A small image diffusion model, trained from scratch.
Model: 2.43M parameters, 32-pixel images, arch uvit, norm layernorm, activation gelu, moe expert_choice, num experts 8, layers 12, width 128.
Data: trained on photos of plants, animals and fungi (iNaturalist), 77898 training examples, 13.3 epochs.
Rows from block 5 of a small image diffusion model, named by matrix and row number. Rows with one number within an expert belong to one neuron, the router's apart. Each number is 128 + 32 x the weight over its row's rms, rounded and kept within 0 to 255. All counts start at 0.
Before each expert's rows are labels from the 100 images, of 14976 (inputs lightly noised), where the router gives the expert most weight on average: "responds to" is what is common among them. Only what is clearly more common there than usual is listed. The data: photos of plants, animals and fungi (iNaturalist). In brackets: how many of the 100, against the usual share in percent.
# router: router (model.blocks.5.mlp.router.weight, 8x128, trained with AdamW), inputs 0-63
# up: expert up (model.blocks.5.mlp.up, 8x64x128), inputs 0-63
# down: expert down (model.blocks.5.mlp.down, 8x128x64, transposed), outputs 0-63

# expert 6
responds to: class Aves (98 vs 55); phylum Chordata (98 vs 60.8); order Accipitriformes (43 vs 3.9); family: Accipitridae (38 vs 3.3)
router.6 [103 116 127 149 101 113 114 118 176 110 106 121 107  84 130 166 120 162  75 125  96 128 154  86 142 144 174 131 156 163 153 179 116 140 102 112 133 119 111 123 160 108 132  95 122 166 129 162 122 148 169 129  76  77  84 125 139 146 137 126 148 190 139 156]
up.0 [135 128 156 179 152  95 146 157 150 110 124 157 109 189 101 131 126  99  94  81 107 141  78 134 163 121 144 176 141 124  73 126 105 138 133 123 105 159 116 167 134 149 129 166  91  73  56 133 131 100 188 129  94 137  88 131 105 104 112 128 154 118 117  69]
down.0 [153 174  64 119 131 118 146 146  74 146  60 156 162  75  82 137  66 132 112 151 115 138 135  87 162  93 129 200 137 133  81 119  89  98 115 110 105 136 140 111  81 123 143 178  95 103 142 204 176 134  64 117 156 126 119 149 149 150  87 129 161 109  95 116]
up.1 [159  76 180 131  95 156 164  25 162  51 119 120  93 117 117 160 129 139 144  94 135 120 141 144 105 130  93 166 144 119  90 136 174  82 107  94 113 127 109 142 182 165 187 118 104 123 140 189  68 160  58 144 115  86 126  67 138 138 157 143 105 166 138 163]
down.1 [176 113  81 112 162  53  60 143 136  63 171 212 129 136 171 185  78  78 119  89 140  98 122 111 129 121 140 101 118 107 168 138 104 100 135 173 160  91 151 133 110 146  83 164 140 128 139  87 143 150  80 113 103 157 141 103 149 177 128 101 137  94 167 174]
up.2 [128 155 102  77 125 147 121  87  71 141 134  79 131 135  88 129 117 122 145 130 143 112  94 109  54 149 152 129 141  66 115  93 110 118 130 163 141 133 188 119 156 111 142 190 173 167 121 122 134 102 125 185 127 163 120 129 115  72 105 138 190 145  95 139]
down.2 [ 79 160 158 107 184 171  81 148  77 132 138 147 107 105 129 129 133 167 210 153 112 153 163 179  98 178 134  70  73 146 169 129 103 108 191 132 157 119 165 115 103 168  95 141 109  84 125 118 155 150 105 123 136 108  97 131 160 144 107  95 146  87 124  88]
up.3 [133  94 146  91 136 206 118 144  73  73  68  92 127 130 109 131 162 144 139 101 172 116 146 129 130 146 107 114 107 109  78  63  61 156  79 146  78 121  87 136 167 107 133  84 117 130 184 130 115  83 128  44 149 161 134 121 191 153 123 107 114 201 169 154]
down.3 [105  89 109 127 112 146 128 177 189 176 154 119  90 141 131 151 180 144 155 108 133 150 132 151 144 124 203 145  90 105 134 166 151 146 141 137 129 150 139  91 119 118 151  98 172 114 106  92  88 166 153 136 113  93  79 133  81 134 167 116  58 116 116 102]
up.4 [114  86 121  56 155  68 134 127  72  53  93 189 129 120 120 133 129 157  88  89 116 140 123 142 100  64 160 112 160 146 183 133 133  80 112 111  83 168  84 110 169 114 123 140 105 133 184 171 101  56 119 105 124 105 127 154 183 133 104 134 135  96 161 134]
down.4 [ 91 152  66 113  58 114  79 139 105 143 109 155 163 161 144 151 104 118 155 127  55 132 109  90 167 161 152 177 150 116  74  77 113 173 167 132  96 140 164 126 101 144 196 162 115  99 103 152  72  63 141  88 127 106  97 182 114 126 117 161 105 175 166 147]
up.5 [137  99 121 107 104 114 151 156 118 140 125 118 178 146 103 122 100 111 107 140 115 145 155 160 141 121 101 183 110  89 121 178 185 188 145 124  82  96 129 134  75 147 120 134 120 141 130  70 129 125 130 177 125 202 135 147 125  86 114 125 198 109 182 153]
down.5 [117  93 149  98  48 109 108 151 144  77 102 141 107 117 121 162 121 103 174 157 139 176 145 120 134 147 100 120 152 156 182 107  38 154 159  87 141 130 157 152 165 154 174 139 113 103 119 143  89 189 131 137 203 120 152  95 147 152 117 130  90 164 146 163]
up.6 [137  64  91 147  78 163 134  96 173 108 127 166  94 165 158 106 145 172  73 138 117  93 114 100 108 124 151 146 113 127  81 117 132 137 151 154  89 161  83 141 178 139 115 130 128 172 159 152 164 190  34 136 156 139 195 130 150 123 189 132  83  75 134 147]
down.6 [ 94 178 163 143  91 143 148 156  99  93 132 151 139  91 133 171  99 100 123  64 116 117 111 130  88 160 102 144 186 141 126 153  90 144 123 207 125 112 174  85  69 176 132 129 150 133 114 181 156  70 137 150 113 150 108 105 151 131 151 108 190  89  79 131]
up.7 [135  76  80 126 153  86 160  93 104 115 133 126 149 174  96 140  84 131 105 146 149  88 133 130 111  89 173 157 130 144 120 179 151  64 121 163 130  97  94 156 104  94  84 171 138 152 107  70 103 101 192 130  92 108 168  91 107 192 154 149 148 174  95 146]
down.7 [ 88 123 156 143 166 162 131  97 140 129  67  87 129 106 139 160 160 158 131  92 170 165 157  84 163 147 100 156 118 149 179 136 149 196  91  14  82 155 151 171 151 181 164 109 189 103 161 159 163 161 128 133 177  81 102 139 181  88 122 100 126 149 133 103]
up.8 [130 118 101  97 214 136 142 132 157  97 116 131 171 189 105 107 177 155 134 114 136  90  98 137  99 133 169 114 101 167 144 151 135 144 126 120 156 131 135 117 126  94 119 128 149 146 115 149 127 162 130 112 117 122 139 150  48 177  67 121 145  94 138 124]
down.8 [ 60 122 105 160 109 130 125  76 128 147  73 157 121 135 187 169  97 159 104 104  32 155 153 118 162 137 112 140 156 124 166 140 136 161 146 164 136 125  84  48 122 101 174 100 165  66 131 151 112  80 185 137 146 116  75 148 215 121 168 113  83 151 147 131]

# expert 7
responds to: order Passeriformes (64 vs 24.9)
router.7 [144 184 135 179 186  88 158 203 159 122 139 140 208 179 105 124 164 116 195 139 134 132 108 100 125 132 150 155 109 135 104 118  58  57 161 142 138 134 122 118 155 181 123 149  95 149  95  73 144 134  76 161 138 144 121 138 119 168  97 167  90 103 120  38]
up.0 [183 142 177 127  60 143 188 100 121 128 134  97 120 139  56 149 120  89 155 121 167 115  92 122 129 188 138 177 115 106 163 172 164 139 187 146 148 102 130 104 145 145 132 133 136 120  96 130  97 141  67  86 177 181  79 107 117 170 155 154 111 136 128 141]
down.0 [137 139  93 122 151  64  67 161 130  99 134 169 124  88 174  93  94  75  40 121  88  97 154 108  63 104 127 121 121  81 103 123 183 171  53  82 135 140 152 170  77  86  82 124 132 124  89 148 101 117 157 141  81 108 156 122 113 122 127  63 157 135 121 144]
up.1 [105 171 160  89 136 127 106  70 124 124 125 137  90 176 136 137 145 125  61 129 130 135 106 103 139 146 112 126  92 130 124 138 100  77 117 117  98 114 124 127 152 147 122 130  70 180  95 156 108 107 178 165 116 163 130  83 145 166  96 100 150 176 169 114]
down.1 [158  60  94 128 128 172 146 151 164 155  93 149 107  82 132 138 183 149 156  61 118 107  77 176  93 114  86 160 132 161  93 116  89 121 111 208 119 132 131 166 146  85 113 147  81 133 162 128 107 139 121 123  30 148 125 182 117  97 101 133  67 131 130 123]
up.2 [137 173 157  81 111 159 156 156 129 171 115 137 149 135 134 104 165 168 118 189 150 113 180 149 131  66 142 163 138 125  93 126 135  45 178  94 156  82  54  89 181 121 114  80 153 150  99 124 179 163 114 149 102 111  84 111  84 160  79 197 159 121  89 142]
down.2 [145 170 113 143 128  86 111  83  85 103 107 126 109 117  55 112  60 112 127  98 113 108  62 145 141 179 118 208 150 171 130  38 126 149  60 128 105 112 143  80 137 117 150 184 169 136 163 139 132  94 143 126  76 119 135  99 167 116 149 109 126 150 181 107]
up.3 [ 90  66 137  94 158 107 129 128 125 149  95 162 132 140 169  67 152 141 149 152 104 160 147  89 128 151 115 130 159 113 151 108 138 152 151  69 177 184 145  81 163 149 101 128 112 154 169 146 107 130  78 109 145  81 127 126 119 155  95  85 126  88 129 196]
down.3 [ 93 186 127  99 101 132  68 179 106 121 152 107 130 147 113 113  57 116 128 126 129 113 128 100 126 157  84 120 150 151 121 118 175 204 108 126 113 102 147  83 124 103 111 167 172 128 170 111 149 106 125 131 128 133 137 100 117 105 171 145  63 179 202 147]
up.4 [133 111 179  96 102 146  82  44 178 136 110 166 127 159 136  96  93 131  79  76 122 175 101 164 130 127 108 117 127 188 110 130 112 154 129  98 110 145 134 154 102  88 146 132  75 149 179 115 131  69  99  83  42 100  91 142 182 125 153 105 167  92  96 134]
down.4 [145  98 141 104 108 125 117  67 167  95 110 132 126 161 147  78 175 158 140  85 100 140 164 136  82 161  71 165 101 153 136 104 126 136 102 138  67 158 186 138 113 159 143 177 122 103 185 178  52 101  80 136 114 155 157 104 192 186 152  78 142 161 163 116]
up.5 [150 140 178 179 103 115  92 109 194 113 152 107 103 133 115 145 133 161  87 112  58  98 136  83 123  90 123 127 140 164 142 113 105 201 106 131  93  83 124  71 172 159 122 103 126 130 158 145 127 148 107 174 150  60 120 131  90 136 146 129 180 156 126 148]
down.5 [125 146 126  95 136 115 169 143  77 170 133 162 125  76 145 192 113 139  88 180 185 148 161 121 173 154  93 182 140 126 137 175 125 102 154 123 143 152 125  91 125 122 110 171 136  82  96 171 101 145 144  44 119 176 111 218  96 128 145 120 184 129  84 156]
up.6 [106 118 108 158 109  92  86 148 145 111 146 147 124 154 158  99 160 151 148  81 148  74 119 165 118 134 106 173 103 207 123 149 168 132 181 137  98 139 135 118 148 109 125 166 128 144  76 110  93 119 138 178  95 134 156 136 182 132  34 160  95 104 169 120]
down.6 [117 201 135  96  98 197 137 142 139 126  80 114 139 128 115 165 216  96 136 102 116  76 137 111 111  86 148 153 171 119  40 156 167 113  96 127  80 123 109 112 115 165 162  88 149 166 115 138 182 133 112  95 136 181 141 168 101 119 172 135 173 143 130 104]
up.7 [152 168 114 134 104 117  84 139 102 152 166 125 219 130 134 123 150  68 132  91 122  68 133 126 101 167 136 154 113 126 100 145 159 101 131 201 125 119  50  82 147  71  67 151 123 160  25 133 120 113  63 159 154 147 134 171 120 138 101 157 107 101 100  80]
down.7 [149 125 166  56  98 150 143 109 128 131 102 101  79 133 157 105 110 149 112 169 161 168 112 128  91 125 160  71 112 112 105 173 145 132 155 114 148 141 133 155 106 138 137  63 146 160 156 125 158 141 169 111 137  75 106  74 105 128 148 120 178 121 102  93]
up.8 [135 104 115 108  98 141 100  78  99 163 169 139 138 160 124 150  92 123 176  98 107 147 134  87 100 147 144 148 157 141 108 126 193  77  61 133 116  99  88 100 146 107 141  91  44  88 118 173 104 136 140 111 144 130 136 119  87  87 153 132 148  80 112 137]
down.8 [146 146 174 118 108 123 103 135 112 169 149 126 129 133 101 143 118  84  78 125 118 120 135 174 131 150 148 116 142  82 115 120  89 162 101  84 110 103 133  51 160 169 107 155 209  57 116 231 149  83 122 144 134  96  61 124 115 169 163  80 146 176 144 126]

# expert 1
responds to: order Passeriformes (60 vs 24.9)
router.1 [168 122 145 121 114 114 130  85 104 115 152 181 164 200  90  75 160  51 129 109 175 141 130 182  83 132 122 103 108 132 108 110 111 117 168 133 155  85 151 148 178  96 129 161  92 131 138 145 212  84  91 113 135 168 144 139 100  97 164 152  75 150 170  83]
up.0 [137 149 144  90 143 165 189 111 142 175  92 123 107 192 130 152 123 121 148 103 121 106 192 129 106 113 149  66 157  75 148 146 124 161 158 125  94 155 133 141 150 128 157 122 130 110 120 131 139 105 119 195 145 133  98 132 114 103 108  77  90 126 152  47]
down.0 [110 154  98 134 105 173 101 130 169 133 133 177  75 155 124 131 100 203  96 114  95 125 137 180 147 147 203 156 141 141 136  94 125 105  74 142 139 127 115 168  97 132 197 140 170 150 200 113 132 135 141  84 105  98  81 206 120 142 135 150 191 137  86 109]
up.1 [149 129  84  98 101 155 157  96  87 148 109 170 158 169 133 137 159  96  92 100 164 122 125 160 112 166 156 122 134 147  45 125 148 159  50 129 100 164  93  29  94 128 140 145  88 139 120 158 198 156 137 208 103 171 138 147 101 172 142 132 118  88 126  90]
down.1 [152  99 164 150 111 145 128 138 173 130 140  56 118  59 156 161 175 157 123 115 129 132 181 138  76  70  86 130 108 106 118 164 130 111 148 138 139 131 117 169 134 111 102  89 160 122  86  86  82 150 137  86 206 125 121  92 129 114 136 132 129 203  75 113]
up.2 [200 155 130 184  92 192 143 122 102 131 104  94 131 106 103 166 144 118 100 104 168 147 152  91 118  88 156 183 108 118 106 160 184 109 106 115 134  60  79 149 123  76 180 133 126 119 127  83 124 137 219 136 101 165 101 178 117 141 148 130 187 156 128  88]
down.2 [100 101 136 164  89 116  91 171 135 106 122 109 123 185 154  42  81 139 125 147 120 104 115 132 141 143 162 104 105 146 167  69 133 163 140 139  84 139 149 140 137 163  72  92 185 144 161 129 131 111  58 100 104 111 130  99 172  89 153 160  86 177 170 162]
up.3 [195 124 129 146 111 123 133 143 176 137  97 127 158 123  90 169 139 137 117 113 101 174  73  69 104 117 120 137 194  80 158  90 210 152 107  77  97  69  93 182  94 109 128 122 148 140 105 143 110 111  88 120  95  99 124 124 131 129 175 151 122 141 164 126]
down.3 [175 172  54 112 167 152 140 184  58 100  94 106 127  89 159  93  43 107 137  96 120  94 103 101 151 211 110 166  81 175 124 161 172 119 148 163 194 128 124 109 135 166 106 185  95 108 137 143 133 104  63 149 125 143 120 165  87 106 113 148  84 133 130 114]
up.4 [120  88 122  80  81 103  77  80 137  91 157 183 201 150 165 123  88  87 117 103  99  71 189 100 153 127 108 155 128 177 104 140 107 163  83 109 111 106 154 103 120 161 155 166 145 180 165 107 140 103 181 118 187 188 145 132 132 117  89 161 138 127 112 138]
down.4 [152 127  40 160 185  87 111 180  73 149 161  78 136 109 112 116  83 121 148 182 150 136  74 161 126  89 167 120 126 116 120 127 140 110 131 158 172 131 113 124 107 128 106 135 120 102  54 112 109 136 101 206 132 177 148  92  39 201 149 151 115 146 128 157]
up.5 [173 187 129  91  76 103 162  94  88  89 123  99 148 128 120 104 160  85 140 149  96 152 200 155 156  96 118 155 183 134 117  88 122 142  97 145 115 121 154 179 122  99 107 103 117 130 139 125 181  85 120 132 127 101  95 160 151 116 178  96 144 142  89 156]
down.5 [162  77 119 157 126 136 121 159 143 181 130 126 142 140  99 124  44 161 125 132 122 102 137 132  76 100  99 163 129  79 110  92 160 113 126  42 185 132 111 123 195 149 129 170 120 115 158 143 104 147 107 226 179 155 132  84  92 131 101 197 113 166 129  91]
up.6 [135 171 125 110 136 120 148 137 112 118 147  68 167 139 135 122 133 124  95 112 143 195 122 138  81 183 157 215 107 177 112 144 109 132 133 168 236 130 102  78 182 137  99 115 183 129 123 118  84 127 118 151 170 120 116 101 166 148 129 165 121  42 140 110]
down.6 [116 142  72 147 128 170 124 107 125 148 149 126 103  96 165 177 159  83  67 121 130  96 102  51 112  93  78  74 130 132 147 159 153 200 140 112 125 123 126 157  76 146 128  83  74 107 137 116 172 120 144 163 104 125 101  58 159 124 212 103 117 110 118 137]
up.7 [133  69 115 184 120 120 129  81 155 108 160 111  86 199  99  68 129  99 120  99 102 149 114 178 128 135 129 189 122 131 161 100 186 169 131 102 115 142 177 151 103 109 118 116 142  80 156 140  71 175 129  88 101 132 128 170  85 116 170 115 158 104 124  98]
down.7 [120  82 171 135  75 174 118  72 116 136 110 165 205 116 141 169 113 179 128  99 145 110 154 125 126 138  98 151 107 139  67 157  64 144 103  91  67 112 118 155 132 136 187 189 113 151 108 147 115 115 121 168 154  94 159 145 200 103 169 139 106 127 170  89]
up.8 [162 110 172 157 183 175 153 133 104  89 155  99 125 119  65  65 113 127 166 160 191 115 108 141 128 132 153  91 138  80 135 140 155  48 107 125  85  90 127 128 165 144 124 132  58 132  98 141  74 151 100 163 146 147 141  82 129 178 158 127  89 149  93 131]
down.8 [147 150  91 136 117 143 135 154 133 130 101 124 142 165 123 101 157  95 108 107  71 144 166 119  71 157 127 176 160 198 132 117  84 139  78  96 153 162 133 186 121  95  98 174 131 165 131 173 161 146 179 110 108  80 131 140 102 141 132  85 147 139 144 149]

# expert 4
responds to: class Aves (97 vs 55); phylum Chordata (97 vs 60.8); order Anseriformes (47 vs 5.5); family: Anatidae (47 vs 5.5)
router.4 [173 129 128 154 154 116 193  92 110 125 138 124  89 148 163 131  88 108 161 100 101 149 134 164 141 149 115 101 169 151 168 102 136 141 111 109  91 156 147 141  91  90 158 144  95  95  75 111 171 162 234 162 132 105 149 125 123  81 219 114 105  94 138 122]
up.0 [118 139 120 145 131 143  68 163 131 118 147 117 145 127 103 143 128 153 155 158 142  95 192  62  70 111 183 124 103 104 106  78 153 141  75 177 125  96 168 135 146 137 122 126 154 103 166  85 162  93  59 119 145 133 161 158 110 127  92 145  77 137 188 141]
down.0 [180  69 105 144 140 106 152 150 114 111 139 134  93 126 171  97  99 129 131 116 159 138 113 118  99 128 108  90 157 202 109 170 106 128 149 110 124 148 127  72 142  92 168  96 175 142  87  65 104 166 108 159 102 131 142 113  89 122 181 143  92 104 175 130]
up.1 [ 71 113  92 130 145 132 144 131  68  99 109  94 170 138 171  85  94  92  62 139 190 147 163  92 151 118  99 166  90 112  80  79 137 154  96 126 142 112 126 200 156 153 126 138 115 122 143 138 178 119 127 167 152 137 108 137 140 161 137 154 141  88 183 126]
down.1 [138 129 148 159 188  99 107 157 111 146 134  76 153 134 131 111 176 116 122 171 139 128 120 125 143 146 138  74 132 167 103 165 144  57 179 117 115 122 102 133  99 153 103  68 170 120 155 120 112 162  30 111 146 124  99 148 124 141  73 160 122 150 116  92]
up.2 [134 169 138 124  82 115 115  92 104 148 177 111 178 170 102 110 124 119 134 100 144 120 114  87  88 183 108  92 117 168  52 146 135 142  85 179 163 102 146 132 165  78 105 174  65 156  99 128 140 130  98 158 128 160 100 123 105  92 158 172 114 143 154 119]
down.2 [113 119 154  64 137 105 117 110  99 203  98 131 133  95 129  80  89 115 126 129 159 163 113 167 111 122 141 122 113  90 173 137 112 128 140 115 182 153  67  65 113 162 155 137 185  92 124 180 167  96  97 132 147 158  72 137 128 174 138 122 146 186 143 140]
up.3 [109 147 148  90 177 184 108  85 117 191 153 117  77  66 116 139 143  63 126 122 146 101  92 158 104 131 140 125  97  71 135 109 219 144 197 117 148  95 171 154 181 126  79 110 108 130 140 137 108 144  91 113 122 173 113 110 106 115 136 151 154 161 145 142]
down.3 [161 107 111 112  89  94 146 146 123  95 126 152 177 112  67 187 157 142 111  72  97  95 134 128 133 142  80 115 102 160 150 116 168 121  97  81 139 138  93 132 103 122 143  92 120  81 128 122 154 152 114 129  99 143 153 139 105 185 163  88 126 172 133  68]
up.4 [102 125 135 143 107 172 116 123  97  93 158 120 107  94 115  90 127 143  97 129  78 154  35 100 115 154  96 107 167 146 157 148 201 152 121 111 137 147 123 120  90 135  93  98 110 172 109 163 137 171 180 121 100 127 173 195 124 147 150  86 125 172 147 170]
down.4 [136 118 127 134 187 159 122 149 146 105 117 138 119 156 139 108  92 106  64 130 177 183 158 119 109 149 171 114 103 130 150 136  57 127  97 183  87 167 166 130 119  70 109 150 166 154 146  93  57 114  91 133 135 159 136  44 165 150  66  92 132 140 171 151]
up.5 [ 97 107 172 146 113 103 145 139 120 159 123 147 146 116 141 151 128 124  77 126 114 120 169 111 114 157 100 142 137 207 107 117 116 130 125  99  64 125 112 173  74  70 123 118  94 103  76 116 138 169 131 160 139 124 124 140  75 129 133  64 206 220  61  96]
down.5 [118 102 109 103  93 150 105 125 140 136  99  49  54 158 169  70 110 131 168 119 105 134 114 117 157 158 106 161 136 155 197 115 154 139 107 146  93 113 126 162  76 157 125 127  91 114 155 131 180 139  90 139 142 212  40 137 114  83 165 109 109 140 149 129]
up.6 [172  99  87  99 207 137 145 117  92 138 138 119 134 108 129 103  85 120 126 151 165 121 147 138 156 167 103  92 162 149 137 135 107 115 140  86  81 171 122 144 127  27 117 145 145 110 151 163 159 107 125 210 122 108 118  92 134 105 122 126 126 185  98 136]
down.6 [125 160  97  97 112 152 218 135  72  75 135 112 154 119  93 129  88  90 116  97  94 135 161 161  49 145  83 110 157  91 114 120 100 113  97 167 118 117 108 107 107 161 101 160 102  74 145 149 137 108 128 189 173 114 133  45 105 147 168 115 156 130  89 120]
up.7 [143 153  90 158 115 110 154  77 130 137 202 134 161 162 146 115  99 161 100  67 149 159 114 110 126 165 101 106 112 170 114 119 168  91 107 110 109 164 148 101 123 127 141 159  77 121 176 117 113  46  62 142  68 150 101 153 109 114 110  93 111 115 120 109]
down.7 [146 121 167 137 115  95 129 120  90  79 107 161 133 150  81  80 137  86 144 114 137 118 136 147 139 124 150 160 101  91 100 105 114 183 128 153  93 163 116 120 105 132 134 133 108  48 143 150 112 136 137  85 125 165 145 124 129 181 151 107 196 133 130 124]
up.8 [133 145  84 108 121 180 162 147 107 164 122 147  77 124 136 106 104 133  89 170  83 131 133 111 174 103 180 140 132 133 153 131 168 110 100 184 103 142 178 139 106 136  96 113 130 170 162 127 119 151 207 140 166 127 144 124 167 140 117  82 101 138 119 151]
down.8 [125  85  96 141 157 156 125 131 156 128 119 152  96 154 195 147 118 120 152  77 112 161 174  98  65 149 111 147 138 130 157  80  74 135 127 126 125 166 108 195 138 125 139 164 139  78 150 165 181 107 123 112  92 152 179 157 144  76 104 128 196 119 153 126]

# expert 0
responds to: class Aves (99 vs 55); phylum Chordata (99 vs 60.8); order Accipitriformes (51 vs 3.9); family: Accipitridae (44 vs 3.3)
router.0 [ 91 153 146 123 133 127  91 166 184 123 112 167 115 100 137 201 169 187 119 148  88 128 146 104 142 105 139  97 144 166 142 173 106 133 122 134 132 123 134 115 106 133 109 100 144 203  92  99 114 138 151 143  79  91  87  84 150 142 130 111 178 164 140 173]
up.0 [102  89 133 124 122 133 106 114 164 186 136  98  87  72 107 140 137 118 138  90  82 119 210 133 130 105 114 199 138 118 111 113 101 132 132 181 125 125 174 131 108 112 138  98  75 143  79 102 113  64  92 117 206  99 102  99 124 168 164  99 160 183  80 158]
down.0 [186 147 112 129 155 137 146 120 116  93 184 125 177 124 144  90 138 117 113 136 144 147 120 131 130 103 210 121 110 146  94 163 177  89 110 120 128 162 191 128  98 158 179  92 140 176 178 120 154 125 139 163  57  70 138 117  80 153 196 171 166 112 132  67]
up.1 [183 120 135 154  89 183 108  85 128 115 117 100 164 174 121  89 135  83 163 112 192  92 125 127  72  85 114 143 122 185 115 127 119 172 153 115 114  98 161 162 157  78 155 153 113  97 196 113 107  99 103 129  86 166 136 128 198 113 144 126  80 138 146 139]
down.1 [136 117 202 133  85 130  65 116 127 113 137 144 136 100 134 148 178 139 119  87 196 148 130 120 147 139  86 111  98 129 120 141 127 176  91 150  84 132 106 190 131 116 157 130 110 112  88 143 118 114 145  89  84 112  80  68 159 103 125 119 110 182  88 137]
up.2 [ 46 101 128 101  91 117 151 145 125  94  99 106 163 143 132 151  94 116 166 145  77 129  78 182 116 139  98 119 120 151 158 144 158 153 171 146 156 109 118 127  47 124  75 193 125 133 105 164 101 156 132 126 108 145  99  79 135 192 149 124 177 148 176 132]
down.2 [181 101 125 190 138 128  71 170 154 158 127  94 116 174 155  78 104 121 129 169 125  97 128 132 143 110 176 169 133 175  43 143 103 163  61  72 138 164 166  75 138  79 138 139 151 125 149 129 210 112 134 100 107  97 130 123 171  99 194 165 134 148 109 136]
up.3 [164 128 115 137  87 106 158 146 106 117  88 142 175  86 111  95  99 137 158 105 150 112 110 131 114 129 147 151  69 129  74 164 116 157 130 175  89 145  25  96 155 141 127 152 122 128 119  66 127 109 121 126 164 158 140 162 145 151  76 158  97  80 158  27]
down.3 [114 168 125 145  98 132 105 102 117 100 109 137 152 122 163 123 146  76 152  76 175 116 105  77 170 103 146 176  56 166 107 141 152 156 111 163 116 137  94 116 167  68 148 143 116 141 108  79 137 150 101 144 108 159 138 138 163 161 126 160  84 106  95 106]
up.4 [ 48 194 146  87 182  94 100 128 106 156 151 167 135 119 124 125 109 116 140 183 118 127 117 136 138 152 150  52  53 138 146 138 144 119 177 147 146  96 137 160  93 138 127 129  71 142 127 127 135 105 159 181 159 110  89 118  95 128 119 127 139  67 122 133]
down.4 [146 138 163  94  91  75 174 150 141 104  72 125 145 125  87 122 154 144 119 131 117  83 123 154 103 145  85 168 167 140 160 119  93 145 103 113  76 159 120 159 133 122 131 119 112 117 167 175 182 114  81 133 126 144  40 194  82 137  67 164 164 138 151 111]
up.5 [192 164 135 133 141 115 168 149 119 158 143 123 172 129 121  94 164 175 152 124 115 101 138 119  83  94 135  84 157  97 110 110 155 117 110 107 168  72 121 116  70 143 141 135 189 157  96 143 164 113 112 194 204 106  90 130 140  88 151  95 105 110 145 118]
down.5 [176 147 152 122 139 133 119 142 129 141 133 119 111 198 146 109 127 117 107 162 170 161 178 120 181 142  68 162 132 140 111 167 115  84 188 178 153 141  70  51 116 149 101 120 152 145  83 118 159 126  97 125 151  57 144 138 150 162 147  33 121 119 140  80]
up.6 [145  97 120  85 163 109 130 103 140 158 131 149  85 155 107 117 208 139 104 106 154  77 101 136  80 119 172 119 117 129 165 110 140 153  69 120 177 140 117  68 193 152 132 134 117 150 140  67 174 150 136 151 145 115 114 122  71 155 174 104 138 177 134  76]
down.6 [145  50 118 132 132  95 198  89 115 155 194  62  64 152 166 145 157 183 149 134 167 160  83 116 101 109 135  85 154 169 148 138 165 150  38 103 125 133  94 123 138 120 132 144  77 135 141  42 131  97 104 138  86 131 122 141 148 150 182 124  92 176 117 129]
up.7 [159 154  80 118  82 109 153 113 170  82 158 162 135 104 137 195 148  90 101 105 158 111 104 114 127 131 141  40 166 125  98 143 135  68  89 168 138  76  99 182 103  65 197  54 178 173 114 108 114 165  98 121 167 160 104 120 165 125 152 107 112  64 199  96]
down.7 [101 193  83 149 119 111 137 160 136 163 171 145 132  81 141 176  88 109  75 132 124 152 138 130  90 146 147 195  68  59 123 186 170 157 138 103 131 110 131 129 147 142 142 164 108 152  75 173 134  95 188 155 110 153 126 102 145 111 109 151  97 105  84 143]
up.8 [130 124 121 102 109 191 142  88 128 144 106 108  61 133 125 187 140 103 163 144 193 153 154 137 152 139 105 130  88  66 123 107  34 116 114 157 176 145 170 147 157 117 184 121 126 101 169 134 119 188 133 117 141 159  99 139 140 157 123 181 138 130  89 192]
down.8 [144 178  94 135 127 151  47 161 115  75 140 154 144 123  88 135 190 108 163  59 115  92 112 152 129  61  67 126  64 114  96 147 132  87 134 162  90 113 200 183 127 155 136 187 108 147 136 143 127 169 137 153 129 122 128 160 129 165 122  78 101 121 160 122]